{"hop_length": 320, "win_length": 400, "num_classes": 2, "patch_size": [8, 16], "layers": 8, "width": 320, "positions": "sincos", "residual_init": "none", "nesterov": true, "batch_size": 64, "lr_schedule": "wsd", "decay_fraction": 0.3, "weight_decay": 0.01}
Rows from block 5 of a small sound classifier, named by matrix and row number. Rows with one number belong to one neuron. Each number is 500 + 40 x the weight over its row's rms, rounded and kept within 0 to 999. All counts start at 0. Numbers have three digits each.
Before each neuron's rows are labels from the 100 clips, of 14976, where the neuron reaches its highest value: "top examples" is what is common among them. Only what is clearly more common there than usual is listed. The data: short read English sentences (LibriTTS-R).
# fc1: MLP up (model.blocks.5.mlp.fc1.weight, 1920x320), inputs 214-319
# fc2: MLP down (model.blocks.5.mlp.fc2.weight, 320x1920, transposed), outputs 214-319

top examples: voice: female
fc1.191:457538468570430507445583495448503579484483481510534460510497497522531526531470459518538522489497554538508572544540486484519471491524535519529518558467491463523394448500525522519497523539573526423495505479501522533516519527473505535504573409529473480456551478426447499493505447509422467616539530529491430413495590421499
fc2.191:480481584476493530508509552502487451441488523495497516455508465480492408515442479462582435595484467479509530509497525559542507484573524589510522486579504534515542448467485522442453529449454547476483574550496486499482503489538548550550425479479518523487518503553538479459534415475549515527547419437457530493579493506455

top examples: voice: female
fc1.582:508506489493524472512464505562419504480480495491502501566426489474422506587595536491395537505518572532473521496502548472409461465536539487474550531491439470464442542403475520562511542511522466534534501459469545512640530554476497526514485426474487458511481464479447533460560488496493511505442517529484505503540566538537
fc2.582:491478470507488500589491489519503539487566540408543486495483556556541420482453586495524464529474512466486478547490461452555411532459484479524457554505541490432472475535483528474497516496546553493477556441529500518530536507525443498514495477586516572515493483554464539472483492550451497522459500551528499621552517509537

top examples: voice: male
fc1.2:508511455493531494502462461572516526486492430518506565547451551538496575540455487496537490452467523523412500614454498546567547503514517535549504558577464485477552475501407533565487500407539548577495466489533511436530527520433581451577508417507500509495446469479503458444479499522586467540540509479528570490512529448457
fc2.2:585550543518493506518548551534438576499521507507491497510581497499496428508513482488527480550561520559507494478499444552457442426526505461548515471496511476494461439535541492496482479488553420427471492499474467452492484472493419526536486461533467445448452542468502568427506456526517518553459431532499484459493517507520

top examples: voice: male
fc1.559:419533538452536505575424543514502603536460477488576574515467448471493487466516505544582512531519480492468506542473506506490406515536468460584386562493512464507541503494466496530467481509468484520452553520461499513464447449557503485537504508455494423556461492478456550524499477417491475552437503510496477536476487481480
fc2.559:534503575500528406546471523432431467464466455500595474516565454504468482502493449591508507530484464494499460460512458456496525485528477523472478552527549521546493472480551569490481493494529567533468414515444514496558533458566473484513458531541464509545500500556550460521454495503481586512473427537536536481528457483476

top examples: voice: male
fc1.608:450538538551477508521522525551550530573538502477543531492516484496502504456521491503432466451499515511519531453458483557511538537396543562526505499577513507447474556515477442496519528456477498485479549557529465519457469472496505503489503492525508499466460560448517513531535518515481527523583495495561517542517436521511
fc2.608:537572443513439466493522424448513476516525487428517537482487548542519540474506521444509478482541533553512542522440529450511464553513488444527471410534465493466459536492467496492553488455552455491491527493508497472505420503535511506565544480504528557490530543563415507502502543478524439517495555519576492515430538458489

top examples: voice: male
fc1.747:447481469537516511409513434431377487526471498413526477507511573567458504509496517565560477530552491502547437539509585449519463505540539524443538562546482503494489520511494526406528480476465516585454582512509480483398446507463560456546529481543539492467443474555460526527463510525546556474469537507505515521558481556582
fc2.747:431532450547469511453472483502530463463551464530427482517568476433569460443485477541459499542504498499452450508549540507516512521534566523487546485489567504461489512416452490459529524597474517452515423455543512542548463524466491496473499490500471491506501418442489524604443546477422536516509495499457514489514530469494

top examples: voice: male
fc1.508:480487560543520480505471467523518497534475527551498495472526500468581463487583479434457469511598441486476598400474516486472462494501440508450557451524437507495544574441470580522498462423462555460502464503589467495406512489522500422550514487517505624481536468443459493497487504469462463543483609477561488399556598480501
fc2.508:517531440472475519516489533514415559569544406519519470492502540539486498461509420508506527445510564526487476517486542473494473535455491537504505623539505516521463438478526558477426458477490481470549480480413479485510472528434489524429487453567499480582528433526471461532492542550448412574507452491499487492511494536509

top examples: voice: male
fc1.99:507470497565491537451497515527468514481549461486541476530520456529480513492452535514439557547527494487466571469499550515476560474527431514501531522550454499521482529498494559506539616481545486525430531506512483473568498466422480488507539508444615447451504514497498536455470437409529499496446448545489535505585488521501
fc2.99:544535502502501493522508538544456580441465472498458547472513521564506499582573509527503425530492483565514538513500410491526463483500507473542519471457423502483526457542516472476565504464472504502506579476436457489553502449495519420531468534481427520516490511511483466458522552512546543514560498501593505497449526452555

top examples: voice: male
fc1.720:539441512453534514510542492546570483447474539434490513496504529510524535433462452483546514545500458433461532519448448552449484506428533587521504476452465453447537468504455504494578526521357496548489529483500416514465514530486472546460494487503463500509533451497508540476502533505516558480418478560519489451493552606487
fc2.720:473510487534522459529510531517509524515503429476505449493510523449470452500424523559485404537515549523526497536492518495458565487535498502562459495486521589550456523471518483470463561534490526534482469545514489474552488439460555510456525509456451539467489477540505498476514503500487543543548481476491564453427433467503

top examples: voice: male
fc1.71:528476507513522527473499523526446469542462501482477491467562465455548537471482536403492467435466517477372465500513454556477474525511433504550592616435448549480568519484538499492502558483501464479541445565536552455499498469423476510459489439498480573543483489542527521528542410474513544541468503454558504554505406496500
fc2.71:503588476505581498548549490401513510453503443511547418513517487517510488495538558531517493520493456515461462449447467477471488488554469468562506480449543481572495431459445512478460533532514460462498552490476512549507529484556485485611492582474483477485454498549444528489484502415580474489505506536477477429458492537510

top examples: voice: female
fc1.355:472528547495533516494566508456462516558512436459476489475502475409450490480533533495517514539469592485486514542451516493538504491478501499531498496502524530511492432559477500566431494502500501561492437501465465467467508519582499545508447463536481419470553488578486479530526553458467478544479463472499433595544544419511
fc2.355:567490499523494528454560445431506417523547435450451510515567526535444494493517458542457508568415509473531474499573459543474464507573564478503510488469490485441573527533507529428535549482504481538482577459483465585460466549570434494395454508488520489424533500485514531516524486581513425521463534495442516519528513506449

top examples: voice: female
fc1.318:534523483445510399476493454481465506468469457501485544473541504499515478506532508493517517469538467500554488476526510491472501551449488520466480498463525517530469499470504462525530456517516560522521533472517543506512466457503515501536529484450491502458504482489464498459595562516506496505418446538492488527550512453515
fc2.318:527485505436517520567499451417569421475494517567439570472521496535506515550501534516463509536535469555472528460494467547521559490513543519459497557482518439561431579550530508431421456480541509522531464476512450564526467465534519463475476483559471375512486520589537434459547490504547468514522438489412516504488505519554

top examples: voice: female
fc1.654:438499465495477544565594480545459453461420451465500493530562490495469492505540414499469526493444539552496533504527603535513452525555517462495520524488515540488533476533469507530500492554488561399474499493536540487534446529504590498517551519446386539494515506498486505479525476509460557486418506541484443547518507530448
fc2.654:553537387443490517487496460533464507490581518481463474417548489484477571455519562533430564454516440496479490569449512460520495448549489524490476471451582517556499523506490459563518423503475507511487542512401505540406472537502413552462430525529450561510496505473543507432493533484543482492485469505510569575595503481553

top examples: voice: male
fc1.540:535508581509435501512498524491560445472463436500428471525467434480486477475493541473487502454437558497453442548514450630528440454541535532483519545478502494581536452523526496541544533480545501504434491445491569530489522529472505548510467570542520420512472480556543549481422484514521489503487557469457546535572524607544
fc2.540:526433527534557550502511515451525492477565459511557534432515481405508463507461510494567406611458554510374501428491467482425512536497456560524521456556471447541547477530528513461498504439484566514561555432502415536457461470535586528475484567506484507502471500548483450470599433467520457468493502437574499459481507519479

top examples: voice: female
fc1.448:531492533518476555582464482468478519491476527475489539502527468522463513460548501477449503476555442548462532504550437522500513527464514535587459478469476476465542491491526552524502516426522490487527510417460515501536494479386496575466464508511572507513487559448498487485532453432519501394495498490501466537456458483468
fc2.448:502513460483552530483551516517492537481583449457503437515465460507529500522506516480498522597469485423433604518477495454409507426494524544458543510489533503488514444455511549508464611559478570437495561554435431506505492487502502500500561562499495531461488455506514541550532532538504552497524498563490483526571469493459

top examples: voice: male
fc1.366:533517546480483501541501503486456485502400547469543491503468490483463517494429527540495528545537502441466495578522516495482478504580426461467497482523496501472488478492480507472493502458478454568520486476489567536510513476453524447555510501540439481524508478462490507444473528448521525524454561466449485523424533499520
fc2.366:512526543490479485433540461459532518481440524472552485460486525519555594502540454505527532528510569510553533517537469515585479500474608541541416470503451516455439569521506498543466496406448508498471457509481523453497488482453475516459519443498538574532456492448506507484492456487530497576531462506497494452476462510463

top examples: voice: male
fc1.250:583536457508441493502437466524497512541515561487545558520479417492502413524467556498391509532482520478457528538440523468486497507496496523528506493476561472557459487558456475476555584535523526534519486516472472497443445348537508510476459459490513537493416497507488413522463478513530526500517456538545482529489471474511
fc2.250:498597492496484525538510509568528543520588496494480422494468506491565498482601561492509475487434531505562485521478448502492546432546448541548455499505570501528541491513554493452471524535459525506480494525437507482487515539485539553568491532556470594465448563462603436498497507503503482554460486472534502498506477473504

top examples: voice: male
fc1.354:548543509564563544549397528541523543506452514460547491505455515441489512458435467454612548479465546482536497431527501489447483433490512486520499441544444520503471519514443488512490530552574458518517509481494528506508517541555476489502502485468515512499510503536421486510461523541515428480461502464448413495499459487496
fc2.354:551429470562506561566512507549518558510565511471511477452503432476486451496489488484533526555464395441554514487504471573558449549489596458533550476431447503475486540516571544530501500560525475500486496480482441499513544522519523473523460556496508467547463489464483539454567465377464477494493464503479550570525474517451

top examples: voice: female
fc1.314:442417514485482521456548545445552455461492538556513530502474494531505509481489526559474449469462493489524477551479552526446509514474473477538511514495472440485521545490458512518574548487478475562565507503412367567482491478476490454585510543502504497521475487515471508512416501503521426531522455545421466485510515507498
fc2.314:475584541478568582506477453449522518562566485527515479463437502496495569499505455505499472513503526510504461420506487485427502499537454571510504473495502468486594430521494500419497460495510507493542475510478565482516410545488478490520445474454522448498509501516501523537473504477526460564428483474441447478506492463542

top examples: voice: female
fc1.367:544511535499463504464535599507558451505519558530545493439499530540501511410488513579495413549497527537435499495525490521451518529472518493490479542515539532537526529482434491543494533563464475532516387536461530502524485560514475499548586472525440554517468510559464505544485494507483512468453501531521542520501478498462
fc2.367:483477560474513458453551518493513463514563533534469538513454535573480473523527518508519486500492449482482492456481533461467483490539472475488434446541586493562562464478475506476482506505564493481574495553486483502530519486514554564526505515427523505471476447479496481485504511477501488554474484522526421515451462523514

top examples: voice: female
fc1.30:501464530506489477465444469495547587523507492523537508514484489501443495503499464461498472555450400480472502522552493495578464536475516526507494469502523466518522512526503499510514617382537461511464456553541525506509463588518573552486485540598521496468474516514545484487479478529498499507497451444408524539469479483469
fc2.30:464507475491499528471498494522526488481446481419546491520578514567552524493513478510574471500477498436632515518511458393495581489491462525564518515574577485439518509494517544553618552504554489487438565501530505501501515420526547552530519484488444445493495478457472492522464472509532526433422530525490421544503427497426

top examples: voice: male
fc1.271:491366520492517517523474464521504453557487546528495555485495490500446503446441472520482483520495503530489531450522499530470527458454495514480501480450567500451526481529457520488600508481549496519529493498502492491486439418517513509478529468521478511531533559550486533495413531525536561487482574496602468517437566487520
fc2.271:511483538463447534496584563494507494496454530495545491524482548525517508503508529509484425385535482453548465507450533512423511532512491438497553521547469510519559510480493529460512531499512456434495425502571493518422452491475460441445525459488536464486565545493522509523527536466590529456525479549519535469544482490524

top examples: voice: female
fc1.269:629495440455523516476482485523428486499507549459508488497489508459494541476545496471527516500531510478498541509546478481471463504512458479562472450523494468488462457552495501545550575517483471510478417498553492431482515495481463544522573454414537533503464550509543532428524425472477497462467541434525498441475448575481
fc2.269:512502399539512469497472534447467500531579550516530473510426462508479507534482437487537580489494490561461465500443444537507516509510425520488399403505463516535545436525457490501508443532470525484508576447511541461529545483445517519498513498486435515561524518528424533425536461476491542478477425489507513507518478503464

top examples: voice: female
fc1.674:529476548513516483462497542467470475442495498468433459463506458449521428445538485468525506481485477531577429501513514552481531551429539505456575435539501513530463543465544559426533452486506470540488513579497501464602565478487483500524543505480473526576408520497477430483513508437478529567485553522466496526402481491456
fc2.674:519568434520507486487496482508476490487498483478491459470492490447469606515467494496484453507564557455518513538499514466523509448510492456489459506506537469547480549520530536425487543501509465527463503511430509531520495465483541558407425409510537463504494439518521554555474479481480541478556417481548408514454575447480

top examples: voice: male
fc1.552:474483463496465514467485544525432553526559501512461469523591475450517495469503502565567521533511461443510502484516480481547438519546436431461444492495544528535523525563460516423568473541539454513448420434497456526467580473465449527505495469476552574536479479510531431403613513451417526534417556506471538488487522500503
fc2.552:548528469461481480466481430454459477510536490577544449585486522492497522522497516491528564476447456420491539524505491564591513462475555510500424476479539549529518505507514486480491556553487475472464489398490522489522558420485569500469566462462498542505560459538550534487520524534515516441496569461510505523492496463524

top examples: voice: male
fc1.145:564464492479534496463541483500555508474492549493521525455521493474552524466472424504478455499434540473490584454555460445500454533511545564594447569447476471538485568519473465520391514486548468399570454489588548502501564516470507519541419510521478525483491470547518462502528526485503463471509469492482495587541487494497
fc2.145:530530503521458532491468560543524475448460495460494528459498480549543498463507473472448557510516535477529491545502482600491440491621529520407604477456480495470454512433515542454511546479508456452491490499480502521523478522566526518508494533564487438423556524491498491446522449400453514448546490456446511481472499414525

top examples: voice: male
fc1.188:514525509562467488506533515462498486445476511463538483510488580449505567503547531522461395562456572503535513549572464513546492529559539582486469519469559514578546455485457481527524431504534447491490499466502549498466470560465479505452512496533523567380486469531521490450519470564538549540442459487521547477465541520461
fc2.188:477534513470500510433498398518564455531504534549513550524471524440500523441499513471483546494512532475531515586582472531482526503511512486482453462522470506525479467506487516500472436446483524526487447465484541495513484574526474461490473536489494489438499475551528488527539523470565491611431534421521434477507584544500

top examples: voice: male
fc1.383:465580490530493427498519488505512516483496482464506427516512542485494508563587433546436513619531548510532523551477466420506452573426490519524448486479473488536469509495532450483510478594534539454558514482511501492478458413469520462572456476482484548497548503490437465494507539432486552514394540488491488476501560499541
fc2.383:467455534465503476485488494533505504512541506481561482528535538529511552455460504515570505527440439553479445486479547580529527402527547591578421508410572440509472413554493479488477503472480482536483502483498595439510444495485527499491386431455565496478496474559438539504515491511506458557540519488517536500521435460576

top examples: voice: male
fc1.667:496479498546497482541462487503518544465483522502508553490487475505518495436546520506507552493486446490470393527543467465508500532513511490492539548387552488510499542500426565473401465470459483503470522436548544510503490521531524514456477539431480412556423524444530515470547523528545481447516506553403515545521541549551
fc2.667:508475597476473462621516573501449518574465445456501481508539530489558512438474464485532483524459498509534520479558497487491514471492506542470542488534488507549495505505526473471495552498518512434439446489469443534517526540552516437522486445522518476499538471529479538520473526523495493505509526576498456465447532489504

top examples: voice: male
fc1.671:522528479545405517450537507514429512576489502446551530553500460464485496462491494518533581569510503476425463503541450537530518451521550520509502470452514513519458497492480435531492478534501445469491453507496473425498528552550507511597530439459609535438483536585539440493454493518507529581460454476532475546451514479491
fc2.671:450489512450515530479548514447533504530570510473533560470497542511448518513563529458614615546541558431506486481459545479517517522487518542534479511531505495525443441399531561491463525525536536475539489580377491493475457428537536529522387488488539537524544421570485541479406476476487495603478477511516436421521557476527

top examples: voice: female
fc1.603:524439515522459498503510402390514542508405500515559483458519480505505514483462498531501475513540461489509485526544555498603521556474491503517518522548447521542510513536581482545492459512401577503502482522458532453479445486460566492504457504542497475476376476467511520453516486484501488503543493485547469486461538507504
fc2.603:426525511535496487512559501497522566462529499404581485468506494518479431558565565478515506405508489505515475523541463533504519491447509495538423490523468519530584519440532494574561433471538505465513519552447494498512506533509468525455469483541536449541513512469482512503468456492492456440424459522461501527503497533423

top examples: voice: male
fc1.452:526495472567499492409416460525533527493456503430610479503496581495500477538564505550570533507549488477515455536487439518475489555513455519458504592475512498536476508499531490572486469480515475417499462566420554493472533500529478519398537476530497471440516505513538524560521499506487556539543495497583456512477588487559
fc2.452:504559487485499554458522391576457520441485517473520511453489462476510447474490565476485597534531539489444495571462454497433510474424443458493462487504479512466470457526527512517498483474497491516521443480532454515484479474498516520523463506459458530505462442528509446451552517488493440457464507572502470594554545503504

top examples: voice: female
fc1.43:523520531509462529523528603467560578538494567521545496524477464465531453465546552531493519490528535506525457516485563539536539465483439425483576506466455494481511492534508502459532526495461450517561503445480516439525541581477482529505486402508531522417551502544487503439525471526502452507485580408541504469534484497534
fc2.43:557423450524504486526447470479538499419532501520515545491544527441505520581498527548552514487519444539539532482480503514449495470460548525450549490515468589494449529541586449501501464499511543474482419442453463467563522464526471473503551511563477582498459425567465509491523550491503555446543539480478467481477401533556

top examples: voice: female
fc1.226:533478515527512469527514507542517524478530532540507543453536561477477517506542533519531490408493476540444462453484448503462441451482518497481442488489537471495519506488481485571503512486424496474502443486490501487506470569461468543518500520508439554506473516543466456487477504530569448485513538456487448476548495501506
fc2.226:546535550480607563562492492468497459520561480543509540499461486571523448497515464457545420574494544427435459577523484512490448482504382575467531472552462458476536546499510470567504538474420479516493478542481482468518496464464498518521451476537511567538550465531557498524468530426460476511496485531486479471571499527492

top examples: voice: female
fc1.682:491475508521513475584444585481441457514531508527421489484506411497438538508460537458423466500488530455478542504510526483485547509475566559566443579519517440583501477477559479543510483551456476554473460568455481462448443462459465479452548593535518482460540427487549518513492544509439464471449460446466463523517514508569
fc2.682:490514417437378509490509526512546497513504490386461526588529449479511432536441562532473481534518508485466482457532469496458479538505440493525497455466439509450514488539462498581554452478536503481506485493589513488448511552529541400464459460538506576456476527554465478478524544561466537504484510542506557510515554435477

top examples: voice: male
fc1.105:572553551545448460514555525514490472497488513480416515487532522469444558497430505497530448506509484525462455483493401517418519527500555494473525520490529469519500453494416499486508551510472512503544519541513485536550598480450555519436506485445508490485500508494506531519491513453462478592522469478482479542544481491499
fc2.105:493499517492496482478532470432486464516495479570493553558455488477426489409450558482517560548528509500484520592526471364461510514513393498569494478499493529536449514474531568463520492462478515533483425524506526569495516495479443426514449552488508554529544457503525481530486504489457521515531517453511446483518487539484

top examples: voice: male
fc1.343:499550572441458545524538451494458520458553551583483498464538463531479413557483488459534478515537430492487505526576481509462461485511483556519521480510544484528537560472532494458522493500579549515426485486544468555486491460542597490523444553467508559532560478566444508560450508437503484550453491530542462524545463498524
fc2.343:450558462494413508506524550470522477447506516503535609494520424468482600446455501483479503528522512488447549497451505551479458518440579480496436510511531480480580481453468435488494517500508477517548581501494490512468505508485481471470515567491493464488447505467579555519461526473445576491507469477481539527526406482394

top examples: voice: female
fc1.566:484507434562491530481472538547520516497554507451488566479480436511580481473448459526462497529544460477514570471554530453461481518537494515525472540506450499446460485549434470448583449517530493573531499523454535486525491538495518558489567510500516483467545545473537489427557546482554488428479504470453480413456506460480
fc2.566:516420525499470521569522450485471523463490506569481565503516540515545560581481417468483450418476510497484457508486484545497489499563558518532471568454525540482496521492437572473512436498462449516454415429464549497540528590480550512462506511516458481511507523508496515489546429474487466496532556554450466529496439495477

top examples: voice: male
fc1.315:541455541505476462479477561503466477491540480526531547435454507526489530450444519468490513464568512475546432537465502404456516522489542424482485446556491455466478499501553441548456466576515390567510531515528411390524475455473495515560478464524497536562516544515465516495475453454556467521481527508521409551477510602489
fc2.315:516532558424525478468438478487453485526448498524524521564481491458549534509449503509580431539467603466460431517524501473481470519536529512555510508545454524548466472518527559505511509491562510487461529501484565432473514538518473533497470525477459487487543528555487466478526446494511538522486455473493433532458602459493

top examples: voice: female
fc1.480:488484487537458446540485550500517507440509486509492489526494479497538465555507465500544482524512488444506543495483509433475477508522511543474553490491484517470598416492515531472516530537476520555500510535553424498465510534475465553536448392524500475502476499544476536525452540479440513588512593532471438457525542480483
fc2.480:531528507501497490506513468491501496542491582504501437484514471478529469556549474487510525512503517503479482514449448512479484441471536513506543420492489512576414549419465519504542540511484523503473531525528459495434551495480512456603497555541429578515594453533478510539557459485442467527484429399496553518477469523541

top examples: voice: female
fc1.568:480571542458578498526441482548490552488545525538504486517475519505528496503551530583465458480524485571456519427451516539435547540574528474529484553501384449474524500461512479476501535505470503564526537445474596456548465617548590466500503533491461441506492502476474444498458520503519527513505541542535493508475499543493
fc2.568:532461430525510533476511506514486507463477532473500499509470507491444527479483507481530500512483506503498464479485542486563483501441480535475446463563475555504427546546507544484508551488589526516464539476465502502477500499425511504488470530494505544460464504510552527495486562542393421526467495491495534496522493484537

top examples: voice: female
fc1.307:514469517476482485487523479530493557448554443488477464505579576487466499515543499534594542532537567503490498477604516533508483464501553453555533579577496522483493570508547427490531424476527519499442500494451471497446532519504562565446479454504520493514490457450486464521498534492515506517485470504519515516418548527446
fc2.307:440497423529527499556456534520498474467454504529473548485486523476491538509535401434467484455493433532530466490489448516424530547495489489496539468470432461504501534527503558547472508514482509514502419474505540534486517467564458506474509503533497511481552478436553559531462550537566516523530498496491459534439479459487

top examples: voice: female
fc1.517:515540564591488486451448523512482541460473491537428511526544485515574464488433448480493508540447629477440467497472505539480448480497418568501491466515534539541519490456517534492501487558557486456554502545513454546482462521535547451516572463459452498491557500552401540463544395540464400515454498498558511474513572543456
fc2.517:500556473504544496503492466580502479509613522507528476453540517402475470518482530475483565502452437426491566457457508557532554446484460528471527440527509524474498500529520432516520553505512506503511575539464482570511535427487473537504507483521488563587480487549539475460480508527459536528531488518470471522570539517492

top examples: voice: female
fc1.333:538435473525467408461527507430524526539500521504535488471497593471487547486532477527419450530479477449498465447607508498521524518469489534507500432512465516534559528496473545546586590490439468525530479484462498462460458493476587516420498519543458517494507547438559444411484512519515467518424473500480548490450459537531
fc2.333:440516561497423481586486517495511472475546548432475484487466546556521521492488460391542487421457537475541474546509483488584528497483502489535446457546483527524569579442532497498586500457523514472445501515468491462467540469549511532493474436548468465493507514485449533536473492443480517487499462558385490463450505474442

top examples: voice: male
fc1.581:516553484508585561550423438491515478487485598505517520473450560457539503463418523531485583456488524521508485477483515578391566426506499466438400478541475512543541521569493420496472437541541478513453459533441524463514505501465398519486499530490538448482554491519489533490492550506495467434525495487449528532472592478458
fc2.581:533528444470492457468502450488501508468486442481509608469514428511384469510552464543469475561500489529484443425532519464508519566458463513423463583444545515485475529476511516565543487459516524514522540531523494465538545411523538490476496471496405518450499461505462469419479401520532474488412451521477482390483522473452

top examples: voice: female
fc1.165:527426544580498507468586541503558598423386563521488434482549501507478568630556548579447435532486540433507520477494475503561483514467454517520505557551509529486479512475551555509486518447572572405541445499511392516539465494506537472458515486524447526523487524474455482505474494477573463480517512513501516478498481497472
fc2.165:461463512503542519417438471460487510509566547409549464551538517476524481515510448489510518494426499465490504525422503446475524517469487530581525525485505525521507465488467480559455541533499511528531521506497560531515517566525404553563494531467453459522443437543536532483548557540465445453527525507491479493570552561492

top examples: voice: male
fc1.5:576526445503525492489565463482471512508489480494594511533494532529491529497523496529522483481588398512446441460464509519435506522502527541471496498511471492507482565440531464509582482488512463445547471428497458444484479455555478564448424567459529466505482525457515541524531470447494549528498569615474521426531498496587
fc2.5:474600549587450474524472503459471494502567497455422532492432453493526471449573497551467549532495436543579488501525466502467487492549461492520522586541584498512462544540514482517537550501453505503568479441551529490519516514403528490483497506522470497486467445525556481494529453460478559476512458479481509519489534419477

top examples: voice: male
fc1.632:560499516570484437543497455478492500418481507530558496468472533569491464505532481459481538505537427471459432473474475490480539496525515550496442479476489533486500477501398493505494541427505494504554478460424479499504486507505518564469442449505464570465527473540558530505506497430495550489496574509459481529563437417576
fc2.632:513522506468491534525467466421508503596508463510481501474450533542529533514505544475505514576536510495523514489485484465465498536567560503489438498548449371555528516516472438468499470519505529461565545477496455558561505465481520406487558493475505455460465570473495499473546513509525513477501480504491528412471476485435

top examples: voice: male
fc1.136:487478478521500489511475439540518474497500452464509417489569452473497533518544466466509449506514466518438488557484522562476497489470496503480533506469605519579578453514489488543478551554528551459454459491476507511455494571539586504578539505461483519546494525487510456509492460546544589513536475481530497506409505500485
fc2.136:506465491522453469522539528504542468487423557468488507519565493524511509508487470445520528526456536475473448508403483490538519470517543511499521529580508475506533503448493568558427528469457479463447443520535511480451489468475536536521474495522505551477520480541497463457425387537510435541463510562506535476545494501575

top examples: voice: female
fc1.723:490526541507496494429571441571505532515544517531486550481450536494467454508482505560545516518524515455517472482508442530561436494529512543481449408488496571451556491467501475473559493550552440451496474446464537433487566511478542473531518518497513511473513424583504526482558474502494476476445559464514481571472485482458
fc2.723:491557469471476568502490501439504533509507461486534484459473563557497479514521446476481451527490472538454534508479555420521470474567481448468565467504504462517460437502517524574473528495526500508631494525492485461493473554582472516521502569437477566475536515453529499584485501464490523616519524510552390554431501551476

top examples: voice: male
fc1.78:485537512515576515453514573526490439444522543515529501611481484593533433518531498489490478548456488481505484482519505517491465533519455448501518495468501543520535446542484535466515476524472489468507538477514469529516563569557486483506484509513459522467482457492473569577436439570566476481508570489548539565489515484455
fc2.78:515487500487548448507525520487482471456449541535500400553445570571526512556502520561494514490531555516531471443529499469482523496506500487464552494489448541516493487518506544486419472472486488577526521478482516430501493477509497478477488552465491445488505512441518474509456514473524540535479456547530437436502513444502

top examples: voice: female
fc1.602:605489489546474455538525472516443456385532516483513568547441509463539562455500510499478476525400483494528506523471496587564531453468475468515420553472435519521502478555500585492527529562514491469537455466458499452482594499447559515495497522562438483514488521495524524573454496532541428564501442481507460451508442481471
fc2.602:513469534551517506506493454489436531461579525533439525528562482527436411471493468487476467406518523443462507504464491437508498430462562533538521509518532490497490523511488451511436531576475517468483444421491496455481493524558469507537443488476494554519529550503533453498515472581525493501491526543513546464489498451504

top examples: voice: female
fc1.353:536494468496503455476494463466486492505535525455389521559469481446476472543556517475539523424417507457453509453470489501492546498523432447476529488493476530482520512527551453503457554493466469584567509465524425507537549536560484542504531494430594529525488502405455508516472561552448507496454449525500500467498543432473
fc2.353:465525442532539525517530462488495600517525534520509475496527427480580527433548516571485479513523513499501484524507489492574501443504552461507461426559512487494466450521511529506500483480523470514532504498481501504583510562473504499492484498518498452487487512523487585544488509482541538484552461472468561548550448425568